Weights of a small audio embedding model.
Model: log mel input, arch ecapa_tdnn, depths [18].
Data: trained on synthesized solo parts of chorales (CocoChorales), 9.5 epochs.
Rows from block 11, named by matrix and row number. Each number is 128 + 24 x the weight over its row's rms, rounded and kept within 0 to 255. All counts start at 0. After the name is the row's rms in percent of the matrix's.
# c30: last pointwise conv (model.blocks.11.c3.0.weight, 256x256x1), inputs 0-85
c30.163 118 [128 101 101 128 135 128 128 135 107 190 179 128 128 128 141 140 119 128 113 128 159 128 147 139 128 128 128 128 172 128  93 172 115 188  94  91  87 193  85  98 146  90 131 119  85 103 128 128 128 162 114  79 108 171 113  72 111 105 128 107 128 128 145  91 128 129 141 105 156 166 122 184 128 136 111 131 128 128 130 152 140 115 133 165 119 152]
c30.164 083 [ 70  84 147 110 121 152 114 107 165 147 143  91 128 165 132 128 145 149 149 139 121  83 128 128  87 104 128 135 110 128 150 142 125 122 101 137 141 128 136 128 128 128 128 128 132 122 116 101 117 143 100 167 136 149  96 133 128 128 155 166 128 145 128 117 132  98 145 130 128 128 115  90 109 147 170 126 204  90 170 136 128 121 128 128 115 173]
c30.165 094 [109 110 134 108  90 128 104 128 172 128 104  97 101  91 150 128 133 103  81 140 110 117 128 128 128  81 105 128 140 128 140 123  95  84 141 177 104 100 158 128 130 127 102 128 142 128 128 129 128  86 152 128  78 112 128 128  68 118 128 101 154 152  62 115 118  86 177 128 138 103 102 136  94 139 115 165 165 128 137 126 128 128 172 132 179 134]
c30.166 104 [185 128 128 205 123 149 128 129 159 128 128 180 206 167 191 157 157 128 170 160 128 178 138 154 128 132 145 150 131 198 128 146 112 128 128 128 190  91 187 118 128 122 128 146  88 124  72 121 115 128 149 128  83 112  88 128 115 124 128 111  68  96 112  96 118 129 128 104 159 118  90 104 107 128  96 112 128  72 147  91 169 168 150 127 140 128]
c30.167 105 [199 113 128 128 128 143 128 148 178 141 131 128  97 149 100  77 128 125 119 113 128 128 135 110 123  99 120 128 128 128 127 150 128 162  98  71 128 138 149 128 149 157 128 137 140 128 178 146 128 141 113 128 116 192 160 142 126 178 128 103 128 128 128 104 128 128 150 152 144 128 128 128 153 179 155 228 187 170 139 159 129 128 128 172 131 117]
c30.168 124 [132 161 170 139 112 177 122 147 153 158 151 182 170 183 162 160 160 128 152 156 148 150 128 128 128 128 145 128 166 151 125 128 128  94  99 128 128 141 144 105 143 151 128 122 109  97 132  97 104 128 167 128 128 128 156 130 116  88 128 214 162 125 162 118 128  73  92 128 110 128 108 128 128 128  74 128  97 143 116  83 139 128 138 128 175 104]
c30.169 095 [138 104 128 128 153 106 103 142 144 121 117 139 155 128  89 128 111  98 140 112 128 122 128  93 128 128 117 107  99 147 128 128 126 171 155 112 112 129 128 120 120 154 174 116 128 168 158 128 111 115 104 128 128 128 136 165 170 128 115 130 151 128 152 134 128 191 157 151  87 151  64 121 173 172 128 137 155 142 128 189 128 128 128 110 128 128]
c30.170 137 [115 111 115 142 128 114 153 128 135 128 107 123 104 128 114 142 128 115 101 157  98 114 115 127 128 128  99 128 128 103 120 117 155 128 152 128 112  99 152 128 123 128 143 134 141 128 128 128 128 128 107 128 133 128 126 128 128  90 128 128 115 113 115 155 145 128 128 171 131 118 127 185 123 133 122 158 125 146 124 145 175 128 157 102 112 129]
c30.171 104 [120 128  96 128 121 114 130 128 121 112 111 144 128  94 131 108 103  93 128 143 169 128  84  87  93 143 146 119 135 117 128  94 128 128 154 128 128 120  96  90 137 168 128 141 152 128 161  99 128 128 146 114  90 128 128 115  87 149 163 124 128 127 131 158 176 145 128 134 110 153  72 153 128 114 128 146 136 101 123  95 186 160 111 128 123 160]
c30.172 116 [152 139 109 110 173 140 140 128 128 140 179 110 128 136 131 168 128 134 156 143 127 128 165 128 137 145 121 140 128 156 128 149 123 128 131 182 127 121 108 172 128 128 147 128 144 112 162  92 115 145 113 139 128 140 133 139 182 136 125  99 128 160 145 155 147 128  99  55 179 128 152  91 128 147 128  82 103 106 116 177 125  88 137 128 153 108]
c30.173 089 [161 135 128 122 128 146  94  85  95 110 176 179 156  80 128  63 100 115 128 100 177 150 128 128 141 223 129 136 100 140 141 128 128 111 128 117 128 111 128  82 128 128 137  93 119 138 104 124 155 149 128  97 156 186 126 108 132  87 156 153 126 115  90 128 127 128 148 128  55  97 117 137 128  90 135 140 112 128 128 122 128 159  98 128 141 117]
c30.174 090 [113 128 153 110 128 128 128  84 114 116 122 128 128 128 143  52 128  56  95  62 159 120  85 156 146 152 136  66 101 128 128 141 115 102  87 138 128  97 122 128 120  95 108 150 145 128 104 166 164 144  69 143 128 173 117 128  99 128 180  97 128 141  88 118 102 168 152 128 136 128 173 170 128 128 120 128 128 128 147 128 133 144 132 125 128 162]
c30.175 073 [129 128 128 117 128 171 156 128 162 100 120 128 129  98 128  70 134 128 106 128 128 103 128 124 128 121 102 170 128 118  85 128 154 122 128 128 128 128 106 128 125 128 128  94 144  99 118 218 164 146 194  88 128 128 128 128 144 106 117 114 128 128 172  95 156 102 133 102 112 128 140 128 110 140 124 128 119 128 128 128 157 115 155 128 188 131]
c30.176 091 [137 123 129 128 128 137 145 115 127 128 150 128 127 130 128 114 128 169 128 128 170 172 139 130 135 122 128 137 128 150 152 195 123 128 118 119  99 146 173 106 144 124 128 133 128 128 128 128 150 128 145 157 112 200 106 120 115  80 123 138 115 135 155 128 124 128  83 128 138 128  89 130 128 142 164  78 108 128 128 128 128 116  98 128  92  97]
c30.177 086 [113 128 128  96 128 137 128 221 196 128 150 160 150 128 128 203 144 188 141 128 163 101 128 128 140 140 146 128 137 104 128 152 150 123 190 128 147 102 113 128 148  98 124 106 145 160 144 115 123 128 128 146 153 142 128  98 139 151 128 132 128 128 128 128 135 101 117 121 128 110 138 163 111 128 128 128 154 128 128 103 128 128 171 128 124 114]
c30.178 083 [128 128 128 114 113 128 128 144 140 180  87 128 128 115 100 128 128 107 149 130  98 113 128 124 128 128 128 109 110 150 109 145 128 128 104 128 142 146 128 180 163 128 128 102 128 187 128 155 147 177 175 163 119 131 133 161 101 151 145 180 216 102 128 128 128 128 128 153 128 113 119 151 153 128 128 182 146 149 128 169 128 128 143 138 128 147]
c30.179 103 [128 149 128  92 159 128 156 128 128 135 149 128 119 184 128 139 115 165 149 101 161 128 117  92 115 164  96 109 137 128 148 112 144  92 142 101 128 109 119  90 128 132 146  84 129 128 102 152 106 139  91 128 128 108 102 128 106 128 128 150  87 128 168 139 149 130 128 106 123 182 181 128 128 128 149 166 128 149 141 128 148 125 128 110  55 157]
c30.180 134 [174 116 128 145 128 114 117 140 173 128 167 112 148 167 129 147 142 120 121 158 153 156 128 118 125 129 195 188 136 128 152 124  79 128 128 185 187 111 202 128 112 109  97 125 128 128 128 128 153  89 128  85 128  83 107 128 140 127 113  98 128 128  81 147 141 159 132  83 128 128  97  87 137 128 112  99 128 120 130 128 166 107 146 128 155 128]
c30.181 119 [128 128 196 128 128 108 130 170 163 150 128 148 111 130 112 208 128 251 148 128  77 117 151 125 117 132 125 128 128 100 101 122 128  97 141 155 128 171 120 166 128 128 157 169 167 136 138 164  85 128 140 128 119 138 159 124 116 139 148  95 100 124 141 133 140 111 117  99 128 128 128  96 107 166 126 135 131 127 125 143  58 139 130 128 128 113]
c30.182 093 [128 142 133 163 132 157 170 128 114 128 148 132 128 156 141 150 152 148 138 128 111 144 149 116 128 166 150 190 128 161 115 123 128 128 128 128  95 128  90 163 152 146 109 129 118 149  96 147 128 128 169 128 122 128 119 167 128 175 118 128 128 128  96 162 128  97 111  96  83 149 128 162 102 137 128 178 128 150 128 128  57 124 128 103 128 161]
c30.183 089 [162 117 113 148 175 128  98 128 161 115 110 170 128 127 115 159 128 122 128 128 144 153  87 128  94 120 128 156 153 112 128 151 101 114 109 103 158  54 118 128 128 144 139 128 136 112 162  92 128 118 168  83 128  94 134 118 146 128 100 136 123 128 128 110 149 172 128 113 148 104 161 128 128 131  88 123 128 117 136 128 128 188 128 128 121 166]
c30.184 075 [128 107 104 128 149 119 155  98 138 128 122 128  68 181 149  98 120 153 128 129 128 128 128 159  93 156 128 128 143 141 128 125 128 128 128 128 101 117 134 128 128 128  95 136 152 128 128 120 108 128 132 128  94  97 146 116 128 166 178 117 128  72 128 105 128  96 128 102  84 128  80 128 127 168 145 128 128 103 126 172 156 161 128 174 128 136]
c30.185 074 [ 98 135 100 132  70 113 105 128 128 120 165 117  99 130  99 114 128 147 131 128 155 161 108 128  99 161 114  94 128  90 135 128 104 124 135 159 128 128 147  87 128 161  94 128  98 103 173 122 110 137 184 177  80  94 128 131 128 177 136  57 170 128 128 123 128 128  82 110 128 128 170 128 128 128 103 108 128 113 168 154 125 131 128 128 128 127]
c30.186 103 [107 122 128 168 124 173 121 106 106 141 112 141 128 100  97 128  98 132  97 144 138 129 138 128 175 106 175 176 114 161  95 194 128 128 154 149 128 128 112 110 148 126 154 128 146 120 133  64 181  91 128 134 154 136 167 128 116  78 157 128 143 140 128 122  99 116 115 103 119  85 118  90 195 128  97 101 162 128 136 117 128 125 170 128  87 128]
c30.187 082 [128 120 131 100 139 159 114 114 121 128 123 117 151 141 134 159 128 158 128 165 163 128 110 127 118 160 137 159 117 128 106 165 128 146 137  90 128 151 146 163 128 123 104 155 132 128  97 179 128 113 148 157 138 128 161 165 139 146 141 136 128 128 116  93 128 128 157 128 106 128 144 173 128 128  87 128 128 101 128 128  54 128 128  91 128 128]
c30.188 111 [171 157 128 128 140 167 129 151 188 128 167 152 212 180 131 160 128 126 191 139 126 151 129 128 160 181 111 153 132 198 139 145 121 128 128 139 147 109 128  79 128 114 128 106 125 150 141 132 128 164  95 121 142 128 128 130 124 103 137 108 112 103 128 118 159 147 115 128 128 138 123 128 158 128  73  80 128 128 131 106 141 128 120  91 128 128]
c30.189 095 [128 136 128 191 108 128 157  73 128 115 144 123 112 133 128  40 128 128 128 128 128 109 138 103  90 128  42  78 128  85 128 122 128 140 120 128 136 116 110 115 128 111 131  84 133 163 113 205 133 179 128 144  81 128 118 110 138 149 176 113 128 115 128  90 132 128 152 128 128 160 112 108 176 234 128 128 105 157 128 152 128 128 128 155 128 128]
c30.190 083 [149 152 128 141 128 112 104 128 148 128  92 164  71 128 104  92 122 128 121 133 190  99 148 130 160 166 153 128 128 157 183 133 128 128  86 128 128  71 128 133 153 128 138 199 128 115 160 104 128 103 126 128 128 138 128 128  97 128 128 123 128 100 128  86 128 128 132 128 163 128 128 142 154 129 128 147 182 152 160 124 160 128  71  78 128 128]
c30.191 108 [128 135 128 110 128 128 128 111 122 138  95 128 109 140  89  80 146 134 122 101 139 128 112  87 128 178 130 128 112 146 122 128 135  93 145 111 153 123 146 128 137 112 149 138 119 152 131 148 128 145 156 142 122 128 146 165 128 128 106  94 129 136 155 128 128  89 152 153 128  72 119 120 114 128 128  88 128 128 128 135 153 119 128 136  89 106]
c30.192 120 [146 128 128 122 110 166 128 142  89 195  95 128 128 125  92  95  89 101 167 105  85 148 128 111 118  51 145  92 134 164 133 119 164 145 182 128 145 185 128 159 156 179 155 100 145 165 204 177 102 128  83 166 125 167 128  78 128 154 129 119 108 128 123 128 136 128 158 142 144 166 168 136 128 128 154 127 128 134 144 113 108 128 119 115 127 128]
c30.193 084 [162 110 103 128 188  76 177 105 114 150 154 162 118 128 128 128 110 175 128 108 135 178 128 117 128 128 128 125 148 128  98 168 128 161 161 128  90 102  87 126 110 121 128 122 140  98 109 101 112 128 128 134 128 146 133 113 128 128 135 115 168 142  89 128 151 129 109  86 169 168 115 168 171 166 134 128 133 101 132 128  88 140 134 134 128 132]
c30.194 113 [142 128 128 128  97 128 147 103 148 147 128 128 128 108 117 106 141 164  97 143 148 106 128 111 128 128 145 179 128 119 128 136 128  95 128 152 153 128 128 135 109 147 126 159 152 132 177 112 150 123 128 147 128 125 128 124 157 128 102 137 149 138  84 128 128 146 128 128 128 159  96 128 125 134 166 132 128 144 154 128 161 115 128 106 159 128]
c30.195 119 [162 146 128 108 109 152 179 128 112 128  99 107 106 109 145 128  91 128 128 120 128 150 120  81 128 128 162 151 105 133 117 104 104 132 115 145 135 128 128 128 120 128 108 128 124 127  99 132 121 136 143 113 128 106 108 138 141  99 163 123 137 128 146 124  89 120 170 101  93 154 200 103 113 125 128 128 130 143 128 175  77 138 119 101  93 128]
c30.196 088 [104 146 128 117  98 136 110  97 128 155 128 128  76 161 124 122 168 166 128 128 128 128 128 143 128 134  93 102 128 123 149 111 128 128 111 128 144 128 125 128 141 128  95 131 132 133 104 153 106 103  68 147 135 183  90 122 107  93 188 128 128 128 141 111 128 102 143 149 128 155 133 128 159 205 105 165 137 128 167 128 128 128 102  84  91 137]
c30.197 088 [111  93 177 128 128 116 128 115 111 128 119 128 128 128 148  95 128 106 149 176 153  82 128 123 133 128 128 101 139 109 137 133 142  88 133  93 145  85  84 134 146 128 132 119 146 153 136 164 163 150 139 117 128 128 171  70 163 128 150 159 121 112 133 154 137 129 128 198 137 128 128 136 128 177 160 124 125 140 128 128  84 128 124  92 102 151]
c30.198 079 [156 106 154 129 129 128 144 184 153  94 133 109 124 128  78 126 184 128 106 126 128 128 128 128 109  81 128 153 136 121 128 128 136 172 126 151 128 160 183 128 119 143 128 142 139 140  96 146  75 103 151 128 128 121 174 128 134 128 138 150 128 105 128 109 116 115 157 128 128 145 175 159  58 118 161 140 113 109 132  84 108 128 128 128 162 196]
c30.199 094 [ 83 128 111 138  80 112 128  96 129  98  88 128  89 150 123  96 151 128 128  66 128  84 128 128 102  65 153 128 128 128  65 119 120 166 117 131 112 128 135 104 128 128 125 120 103 117 151 171 155 153 128 128 128 133  92 104  58 128 178  99 139 163 107 140 131 128  64 126 124 131 116 107 153 141 179 128 143 128 173 166 128 124 128 118 165 128]
c30.200 071 [128 128 151 101 128 145 103 150 183 128  84 142 128 112  86 144 128  81 161 169 166 170 108 117 128 143 164 102  90 141 128 150 128 128 163 121 142 128 128 125 128 128 114 130 131 131 103 115 143 163 195 109 191 139 101 140 128 128 128 128  69  95  86 149 128 128 122 128  94 105 163  82 128 128 123  74 128 146 128 150 128 128 110 128 128  96]
c30.201 091 [116 106 138 128 128 157 103 138 129 128 136 128 130 128 111 128 111 103 142 184 151 167 128  88 128 153 153 105 128 153 151 100 128 106 121  71 105 137  82 176 128 145 128 110 128 154 165 128  86  85  86 130 128 126 131 128 160 128  91  75  97 132 106 119 160 174 128  97 128 114 130 128 145 128 128  55 130 103 128 156 128 128  93 128 113  74]
c30.202 110 [153 128  58 141  92 128 109 116 128 126  79 119 109 131 111  57 116  77 109 131 128 132 147  83 117  98 133 160 124 139 101 101 128 146 121 145 128 108 128 146 114 128 151 132  94 123 142 122 140 128 151 128 105  80 128 128 120 171 128 145 146 128 118 167 162 154 162 141 104 128 176 168 119 111 113 108 128 111 103  84 138 187 120 120 119 173]
c30.203 089 [128 128  69 128 107 166 128 107 121 115 106 128 128 128 144 128 128 131 111 128  89 114 128 159 128 138 128 128 132 132 156 144 120 135 163 153 131 128 128 143 121 137 128 153  78 147 128  90 101 141 154 128 111 128 128 168 128 128 112 128 128 160 121 142 128 174 171 188 128 128  68 128 113 119 112 118 104 172 123 195 135 122  92 100 128 145]
c30.204 114 [120 128 113 128 122  52 107 146 120 104 137  85 128  97 155 127 128 128 126 126 157 102 128 146 128 128 120 128 159 111 111 148 135 118 129 171 103  94 124 104 128 128 109 128 128 118  94 128 123  82  67 166 144 128 128  78 128 116 128  97 128 128 128 141 142 146  99 166  91 128 109 158  92 130  45 107 128 128 142 128 152  95 153 136  97 126]
c30.205 086 [130 128 128 154 114 128 100 121 123 115 108 147 176  81 150  80 128  97 156 128 128 121 125 128 110 152 131 107 190 169 125  99 128 121 123 132 128 134 131 115 118 128 127 108 159 145  85 128 128 183 128 128 128 130 129 128 122 129 113 103 128  83 120 133 191  83 131 171 129 122 128 173 128 128 128 105 141 128 113 118 128 128 146 128 171 167]
c30.206 091 [128 152 128 128 114 128  73  80 151 125  98 128 129 162 124 128 128  40  94 128 148 157 128 128 120 109 158 120 155  91 128 128 128 167 128 155 138 128  98 132 156 171 128 128 128 156 151 128 128 171  75 142 128 128  97  95 128  82 114 127 128 106 146 110 132 101 115 165 128 116 111 110 106 131 155 134 109 128 140 120 143 162 128 112 128 139]
c30.207 115 [140 129 128 148 128 128 236  94 149 131 159 107 128 140 123 110 169 106 116 135 240 128 128 128 168 128 128 147 163 128 138 196 143 140 113 128 104 152 102 122 140 128 123  83 128 128 128 130 109 146 126 141 128 183 128  95 150 128 128 102 128 128 174 128 128  99 132  91 128 156 128 120 154 128 112 128 139 152 121  97 139 142 102 139 127 166]
c30.208 102 [129 128  67  85 109  98 128 104 104 129 116 139  82  84 101 158 116  90 106 120 104 135 128  78 128 129  93 117 128  68 128 128 117 128 128  96 128 143 128 128 128 141 113 114 145 128 133 128 149 153 152 148 128 137 128 120 144 151 141 128 160 128 128 128 100  94 146 118 102 126 131 137 140 161 183 183 135 128 150 128  94 128  95 126 128 183]
c30.209 073 [131 155 145 175 128 147 128 160  81 118 143 136 132 128  81 154 128 128 128 174 101 128 132 165 169 131 128 152  62  66 143 128 128 157 140 128 128 203 140 128 161 128 144 139 128  63 144 120 188 107 119 134 137 137 141  87 149 128  79  87 124 131  72  96 128 113  87 128 136 103 120 140 128 128 144 128 177 128 123 114 128 152 128 165 128 173]
c30.210 098 [128 128 128 225 161 128 106 138 128 127 195 121 217  99  88 107 147 135 156 128 129 128 128 147 146 128 148 102 143 189 120 131 132 166  99 120 128 128 165 136 128 147 128 134 128 139 115 175 108 122 146 124 133 111 128  89 108  89 151  85 110 128 162 100 128 128 137 108 128 128  78 110 104  98 114 116 128 115 128  68  89 131 154 128 118 117]
c30.211 137 [199 150 128 128 128 149 100 162 139 120 193 160 163 179 193 155 128 160 128 143 128 157 173 147 128 130 142 128 128 163 169 120 128 167 119 191 139 155 167  94 128 144 161 148 128 149 128  77  95 101 128 128 128 128 149 128 170 117 113 111 107 118 128 155 152 128 121 172 132 128 163 171 135 128 128 148 153 125 128 127 142 128 128 128 169 121]
c30.212 130 [135 138 106 102  86 152 120  99  85 116 128 128 115 141 128  80 149  74 128 104 141 119 126 128 151 120  83 128 158 146 114 113  94  83 111  92 128 106 131  96 123  97 128 153 133 153 118  82 128 107 128 128 108 128 144 122  95 128 128 106 128 128 106 128 141 122 128 143  96 125  93 160 120 165 128 174 138 138 128 167 141 128 120  84 128 141]
c30.213 142 [129 128 135 128 160 128 141 156 158 121 153 128 128 125 117 161 129 130 172 128 117 142 146 128 138 138 128 125 140 128 128 147 128 131 143 142 116 164 112 128 146 101 159 145 131 142 128 128 137 128 128 144 109 126 187 136 157 131 111 126 128 128 165 127  92 128 145 199 123 109  98  89 118 179 150 220 128 134 109 163  29  90 121 128 155  99]
c30.214 118 [163 144 128 116 151 144  96 128 147 136 182 128 165 128 143 128 119  95 155 142 160 143 109 139 134 128  98 128 150 181 128 162 128 107 128 168 129 128 128 100 135 106 128 128 126 155 132 117 107 151 109 140  90 128 164 140 164 128 130 128 128 145 154 128 125 172 129  89 126 122 206 107 113 128 128  32 128 152 128 128 128 150  95 103 113 114]
c30.215 121 [143 140 128 128 126 135 125 123 103 154 128 177 128 109  90  95 105  88 153 144 163 183 104 113 125 127 186 187 134 103 128 130 128  82 128 162 112  98 135 127 134 122 117 200  73 128 128 128 152 106 128 128  99 155 166 154  84 128 110 106 121 115 145 194 123 123 128 140 127  91 171 131 128 128 133 128 143 139 128 129 141 128 131 128 128  99]
c30.216 117 [115 128 128 119 130 128 128 147 102 114 128 125 128 163 106 175 128 125  83 128 110 182 141  97 123 190 162  85 128 115 128 171 129 126 155 128 126 115 139 128 128 103 147  96 131 139 124 141 179 128 137 135 128 136 149 136 211 111 128 146 128  98 128 147 135 128 128 139 104  87 123 128 125 121 128 112 103 128 136 137 118 122 138 140 120 128]
c30.217 136 [128 135 166 134 169 135 135 117 186 164 203 146 152 186 186 146 128 179 128 176 139 147 128 137 101 168 149 128 160 188 151 157 100 128  88  87 151 161 128 139 132 115 123 133 128  84  99 127 112 128 107 128 125 128  92 103  95 119 117 128 128 128 142 134 164 128 128 147 128 126 106 124 124 123  89 128  88 150 128 113 128 128 145 131 128  84]
c30.218 079 [146  89 107 122 120 128 111 149 180 124 128 120 104 112 128 173  96 145  68 128 128  95 128 101 128 120 128 153 128 114 141 128 138 128 128 145 116 128 113 166 134 109 144 128 128 137 132 128 128 178 123 128 159 128 105 149 128 173  81 128 128 128 128 123 172 118 134 117 128 128 152 190 128 132  76  65 156 163 128 136 141 128 128  92 128 128]
c30.219 098 [128  95 115 111 132 128 116 128 128 137 128 113 128 106 128 113 154 128 128 127 136 104 128 140 131  90 112  63 103 114 141 143 136 128 120 107 128  96 128 128  90 134 128 128 152  97 142 160 125 155 141 141 129 128 128 131 128 128 145 128 124  88 125 107 112 132 128 128 137 147 113 101 128 149  12 128  95  79 128  99 128 144 158 134 128 146]
c30.220 103 [130  83  97  95 120 128 165 172 128 128 128 135 188 128  96 158 117 163 143 109 146 127 128  78 141 131 233 149 128 144 128 166 128 160 128 107 187  84 145 135 139 107 107 135 126 141 128 128 167  85 128 128 138 113 128 129 108 128 115 128 135 128  93 147 122 146 134 125 122  98 141 204  95 128 128 175 128 135 146 126 163 100 136 128 128 137]
c30.221 086 [ 72  66 164 105  78 123 151 128  99 116 149 124 128 121  72 168 148 146 108  86 140  43  95 120 128 128  84  90 118 111 135 112 130 128 128 128 128 128  83 128  98  95 141 128 138 128 128 128  59 128 119 128 179 146 143 128 128 128 161 128  94 170  95  84  83  89 128  94 128 128 128  73 154 128 107 142 146 159  86 128 114 128 128 132 117 136]
c30.222 086 [157 128 113 213 203 128 161 154 153 128 133 128 154 159 166 165 143 132 149 158 114 137 101 128 149 128 149 128 110 179 128 122 123  88 102 128 136  93 190 128 128  96 108 155 102 128 109 119 138 128  82  77 122 128 115 128  93 128 108 114 113 147 128 128 128 163 128 128 128 128 160 128 167 128 145 128 150 124 127 114 164 119 119  91 103 128]
c30.223 105 [ 81 151 128 171 128 128 126 128 132 136 142 128  96 128 128 128 131 104 149 109 154 126 128 128 128 155  91  88 128 128 128 190 128 128 120 128 132 128 128 106 106 128 128 128  85 128 128 118 139 124 100 125 124 128 128 113 128 169 152 128 109 128 128 126 128 137 152 128  97 128 128 116 111 108 100 130 128 128 128 128 142 128 128 128 146 102]
c30.224 071 [128 128 134 114 166 128 192  80 128 121 128 112 128 108 128 128 128 105 121 128 173 136 128 111 131  78 128  93 128 128 132 106 186 165 111 128 177 128 152 128 128 189  82  82 124 174 154 128 198 192 129 152 177 143 124 123 172 137 128 128 120 139  95 138 128 147 126 126 128 107 120 159 128 106 100 128 102 167 162 128 144 114 138 144 136 118]
c30.225 155 [120 128 116 119 124 125 130  78 103 128 128 142 128 113 128 128 176 126 100 104 143 112 158 112 142 135 128 126 146 131 128 128 128 128 128 126 131 128 140 125 109  96 109  67 128 160  97  82 121  99 107 128 147 121  92 109 145 128 118 124  92  71 119  87 128 107 128 123 193 128 126  80 104 191 128 128 128 128 168 188 125 104 160 123 139 128]
c30.226 092 [128 156 154 128  98 118 128 128 141 142 128 145 128 130 103 152 109 113 145 128 108 128  75 121 131  59 127 145 115 133 137 113 128 144 128 124 149 143 100  98 155 129  84 118 119 179 128 140 151 134 136 158 128 118  88  88 183 128 115 128 128 128 128 128 128 128 115 137 159 106 177 135 139 162 172 137 134 142 164  84 100 128 128 104 110 104]
c30.227 098 [128  98 114 117 133 128 116  85 133 128 128 112 171 138 125 122 128 136 153 109 121 145 128 133 129 133 124 128 117 121 143 134 137 168  84 110 128 164 140 180  87 128 128 151 154 114 162 128 128 144 179 117 128 128 179 165  95 121 136 150 136 135 128  98 108 128 159  88 107  96 128 128 128 117 128 205 138 128 130 139  68 128 128 160 157 128]
c30.228 071 [128 138 131  93 119 128 112 128 117 116 135 108 128 128 128 107 137 117  94 128 128 183 124 128 114 128 128 128 128 148 128 128 141 128  77 139 170 156 102  80 136 145 182  96 156  85 128 159 100 155 128  97 178 163  86 159 151 128 128 128 128 128  87 128 118 106 128 138 128 149  57 107 128 192 140 140 136 174 106 128 128 151 128  94 128 128]
c30.229 100 [128 128 109 124 167 128 181 128  63 146 107 139 114 128 113  83 139 128 110 118 128  78 128 128 133  85 128 128 144 125 135 107 134 113 153 128 128  58 115 128 106  68 128  56 114 143 137  76 114  93 187 128 119 131 117 128 110 122  90 100 128 113 102 149 128 128  99 154 141 128 124 145 128 115 128  83 131 128 145  98 198 168 128 151 158 165]
c30.230 084 [ 66  93 128 129 121 128  87 148 128 128 128  85 128 128 115 170 115 128 132 139  81 128 138 143 126 169  78  86 128 162 139  98 120 128 110  96 128 128 128  91 170 118 121  89 120 116  91 128 102 151 148 128 128 128 128 157  94 172 134 128 120 113  97  45 160  72 129 168 128 128  94 128 161 134 126 128 108 146 131 211 121 128 128 128 128 151]
c30.231 087 [128 140 128 129 147  88 128 128 128 112 128 109 128 154 162 128 111 128 139 144 155 145 136 128 135 128  76 128 128 142 118 128 128 128 128 125 114 128 128 106 114 128 156 156 145  98 128 128 124 113 128 104 151 141 128 184 103 148 128 182  96 148 167 128 111 162 106  97  54 129 128  94 153 128 156  93 128 129  90 109 127 128 149 150 121 128]
c30.232 096 [133 145 151 149 128 107 128 104 168  92 128 128  80 128 136 128 124 126 128 135 141 128 104 124 111 128 128 128 128 128 112 107 105 133 136 154 145 139 134  98 128 128 162 112 115 127 101 147  81 117 126 149 114 160  74  87 115 131 100 128 137 128  69  95  99 128 112 191  99 128 121  93  99  63 113 113 106 117 128 126 135 107 150 130  75 140]
c30.233 092 [174 128  82 128 128 128 131 119 108 128 120 128  89 128 150  70  92 161 128 160 135 136 150 131 138 101 134 124 114 120 135 144 134  94 128 110 128 128  97 128 128 143 154  95 128 101 161  98  81 121 157 151 128 109 154  84 128 154 142 128 155 150 131 108 128 152 128 145 169 177  84 136 111 177 161 163 120 141 170 142 128 128  99 157 128 177]
c30.234 073 [140 136 147  94 159 164 174 126 118 162 110  99 128 132 110 128 112 101  81 136  95 172 149 128 128 159 108 128 149 128 187 134 128 128 128 148 128 128 158  89 150 128 129 128 128 128 128 128 134 125 150 149 128 125 128  86 128 119 158 170 151 174  95 156 113 159 130 101 167 142 117 128 128 153 154 128 128 152  81 174 128  82 113 128 108 172]
c30.235 119 [129 128 134 133 166 106  99 128 143 164 128 106 141 128 104  99 106 119 123 128 180 158 141 128 165 169 150 113 137 136 146 196 134 128 129 128 128 137 137 119 118 117  96 128  98 128 128 115 148 128 128  96 113 117 147  88 124 155 155 110 108 128 111 106 128 112 125 140 183 128 104 166 128 128  99 129 105 128 124  91 156  84 128 161 148 121]
c30.236 086 [156 143 128 103 128 128 126 128 103 164 107 128 146 173 122 151 113 128 141 149 116 146 179 139 128 109 113 172 128 149  96 130 134 128 128 128 128 131 128 149 151  79 116 129 121 128 128 131 171 128 150 102 128 105 144 147 115 111 128 128 147 128 156 128 170 154 128 137 128 147 128 128 128 134 127 111 152 128 108 128 128 128 128 103 120 133]
c30.237 108 [128 152 128 124 128 128 128 113 143 178 133  66  97  82  63 128 129 162 132  49 114  95 124 111 128 106 114 120 100 133 128 193 140 168 154 128 116 128 142 198 157 133 128 128 173 101 128 187 134 128 128 155 144 128 124 160 175 128 159 128 129 165 166 124 112 145 132 128 128 149 133 142 188 124 167 132 128 151 112 138 108 110 130 113 143  94]
c30.238 081 [122 128 128  84 144 128 150  58 173 128 128 126 160 150  95 128  62  69 128 145 100 128 128 127 105 101 152 102 131 134 151 107 127 160 110 128 128 113 139 128 143 128 121 128 128 129 164 146 128 148  94 168 101 139 128 143 101 128  96 161 113 147  81 128 128 128 150 128 128  77 128 116 128 128 181 128 128 128 105 128 128 155 128 185 145 169]
c30.239 117 [104  95 128 123 136 163 128 160 140 155 128 136 111 132 104  91 142 155 132 160 128 146 127 168 173 128 110 136 156 150 128 145 133 114 127 107 128 128 128 128 162 129 128 124 128 128 142 113  95 128 125 128 128 102 122 104 118 127 128 153 149 144 103  97 127 108 141 128 143 128 124 128  70 128 128 118 150 128  87 112 120 128 102 120 128 128]
c30.240 084 [128 128 128 140 141 128  93 110 185 128  92  96 128 154 129 121 128 119 126 163 129 185 128 158 128 124 108 128 119 193 128 128 128 159  96 128 135 128 121 154 128 145 162 128 128 140 154 128 157 170 148 128 134 181 122 153 137 142 150 155  93 118 138  87 150 128 128 181 147 142 119  99 128 133 166  95 125 128  90 166 128 157 101 128 128 167]
c30.241 104 [ 76 121 140 128 115 160 161 145  88 128 107 128  84 128  98 105  72 169 179 128 100 128 127 131 143 118 191 128 121 120 128 128 128 138 121  74  86 152 128 185 128 126 128 128 123 132 124 128 170 154 128 128 128 128 112 156 118 129 104 128 154 128 128 160 129 133  77 161 124 128 128 128 128 138 128 141  96 161 125 150 128 128 115 115 106 147]
c30.242 124 [ 84 128 128 128 128 100 113 124  65 140 128  98  74  96  94 128 111 128 117 106 109 101 127  73 128 152 120 163 128  80 124 128 159 166 164 155 121  91 143 182 159 125 129 128 129  95 133 122 128 154 139 128 128 109 137 128 157 130 152 165 155 145 135 129 158 172 137 132 160 128 178  88 158 128 144 159 133  87 169 200 128 128 101 113 117 130]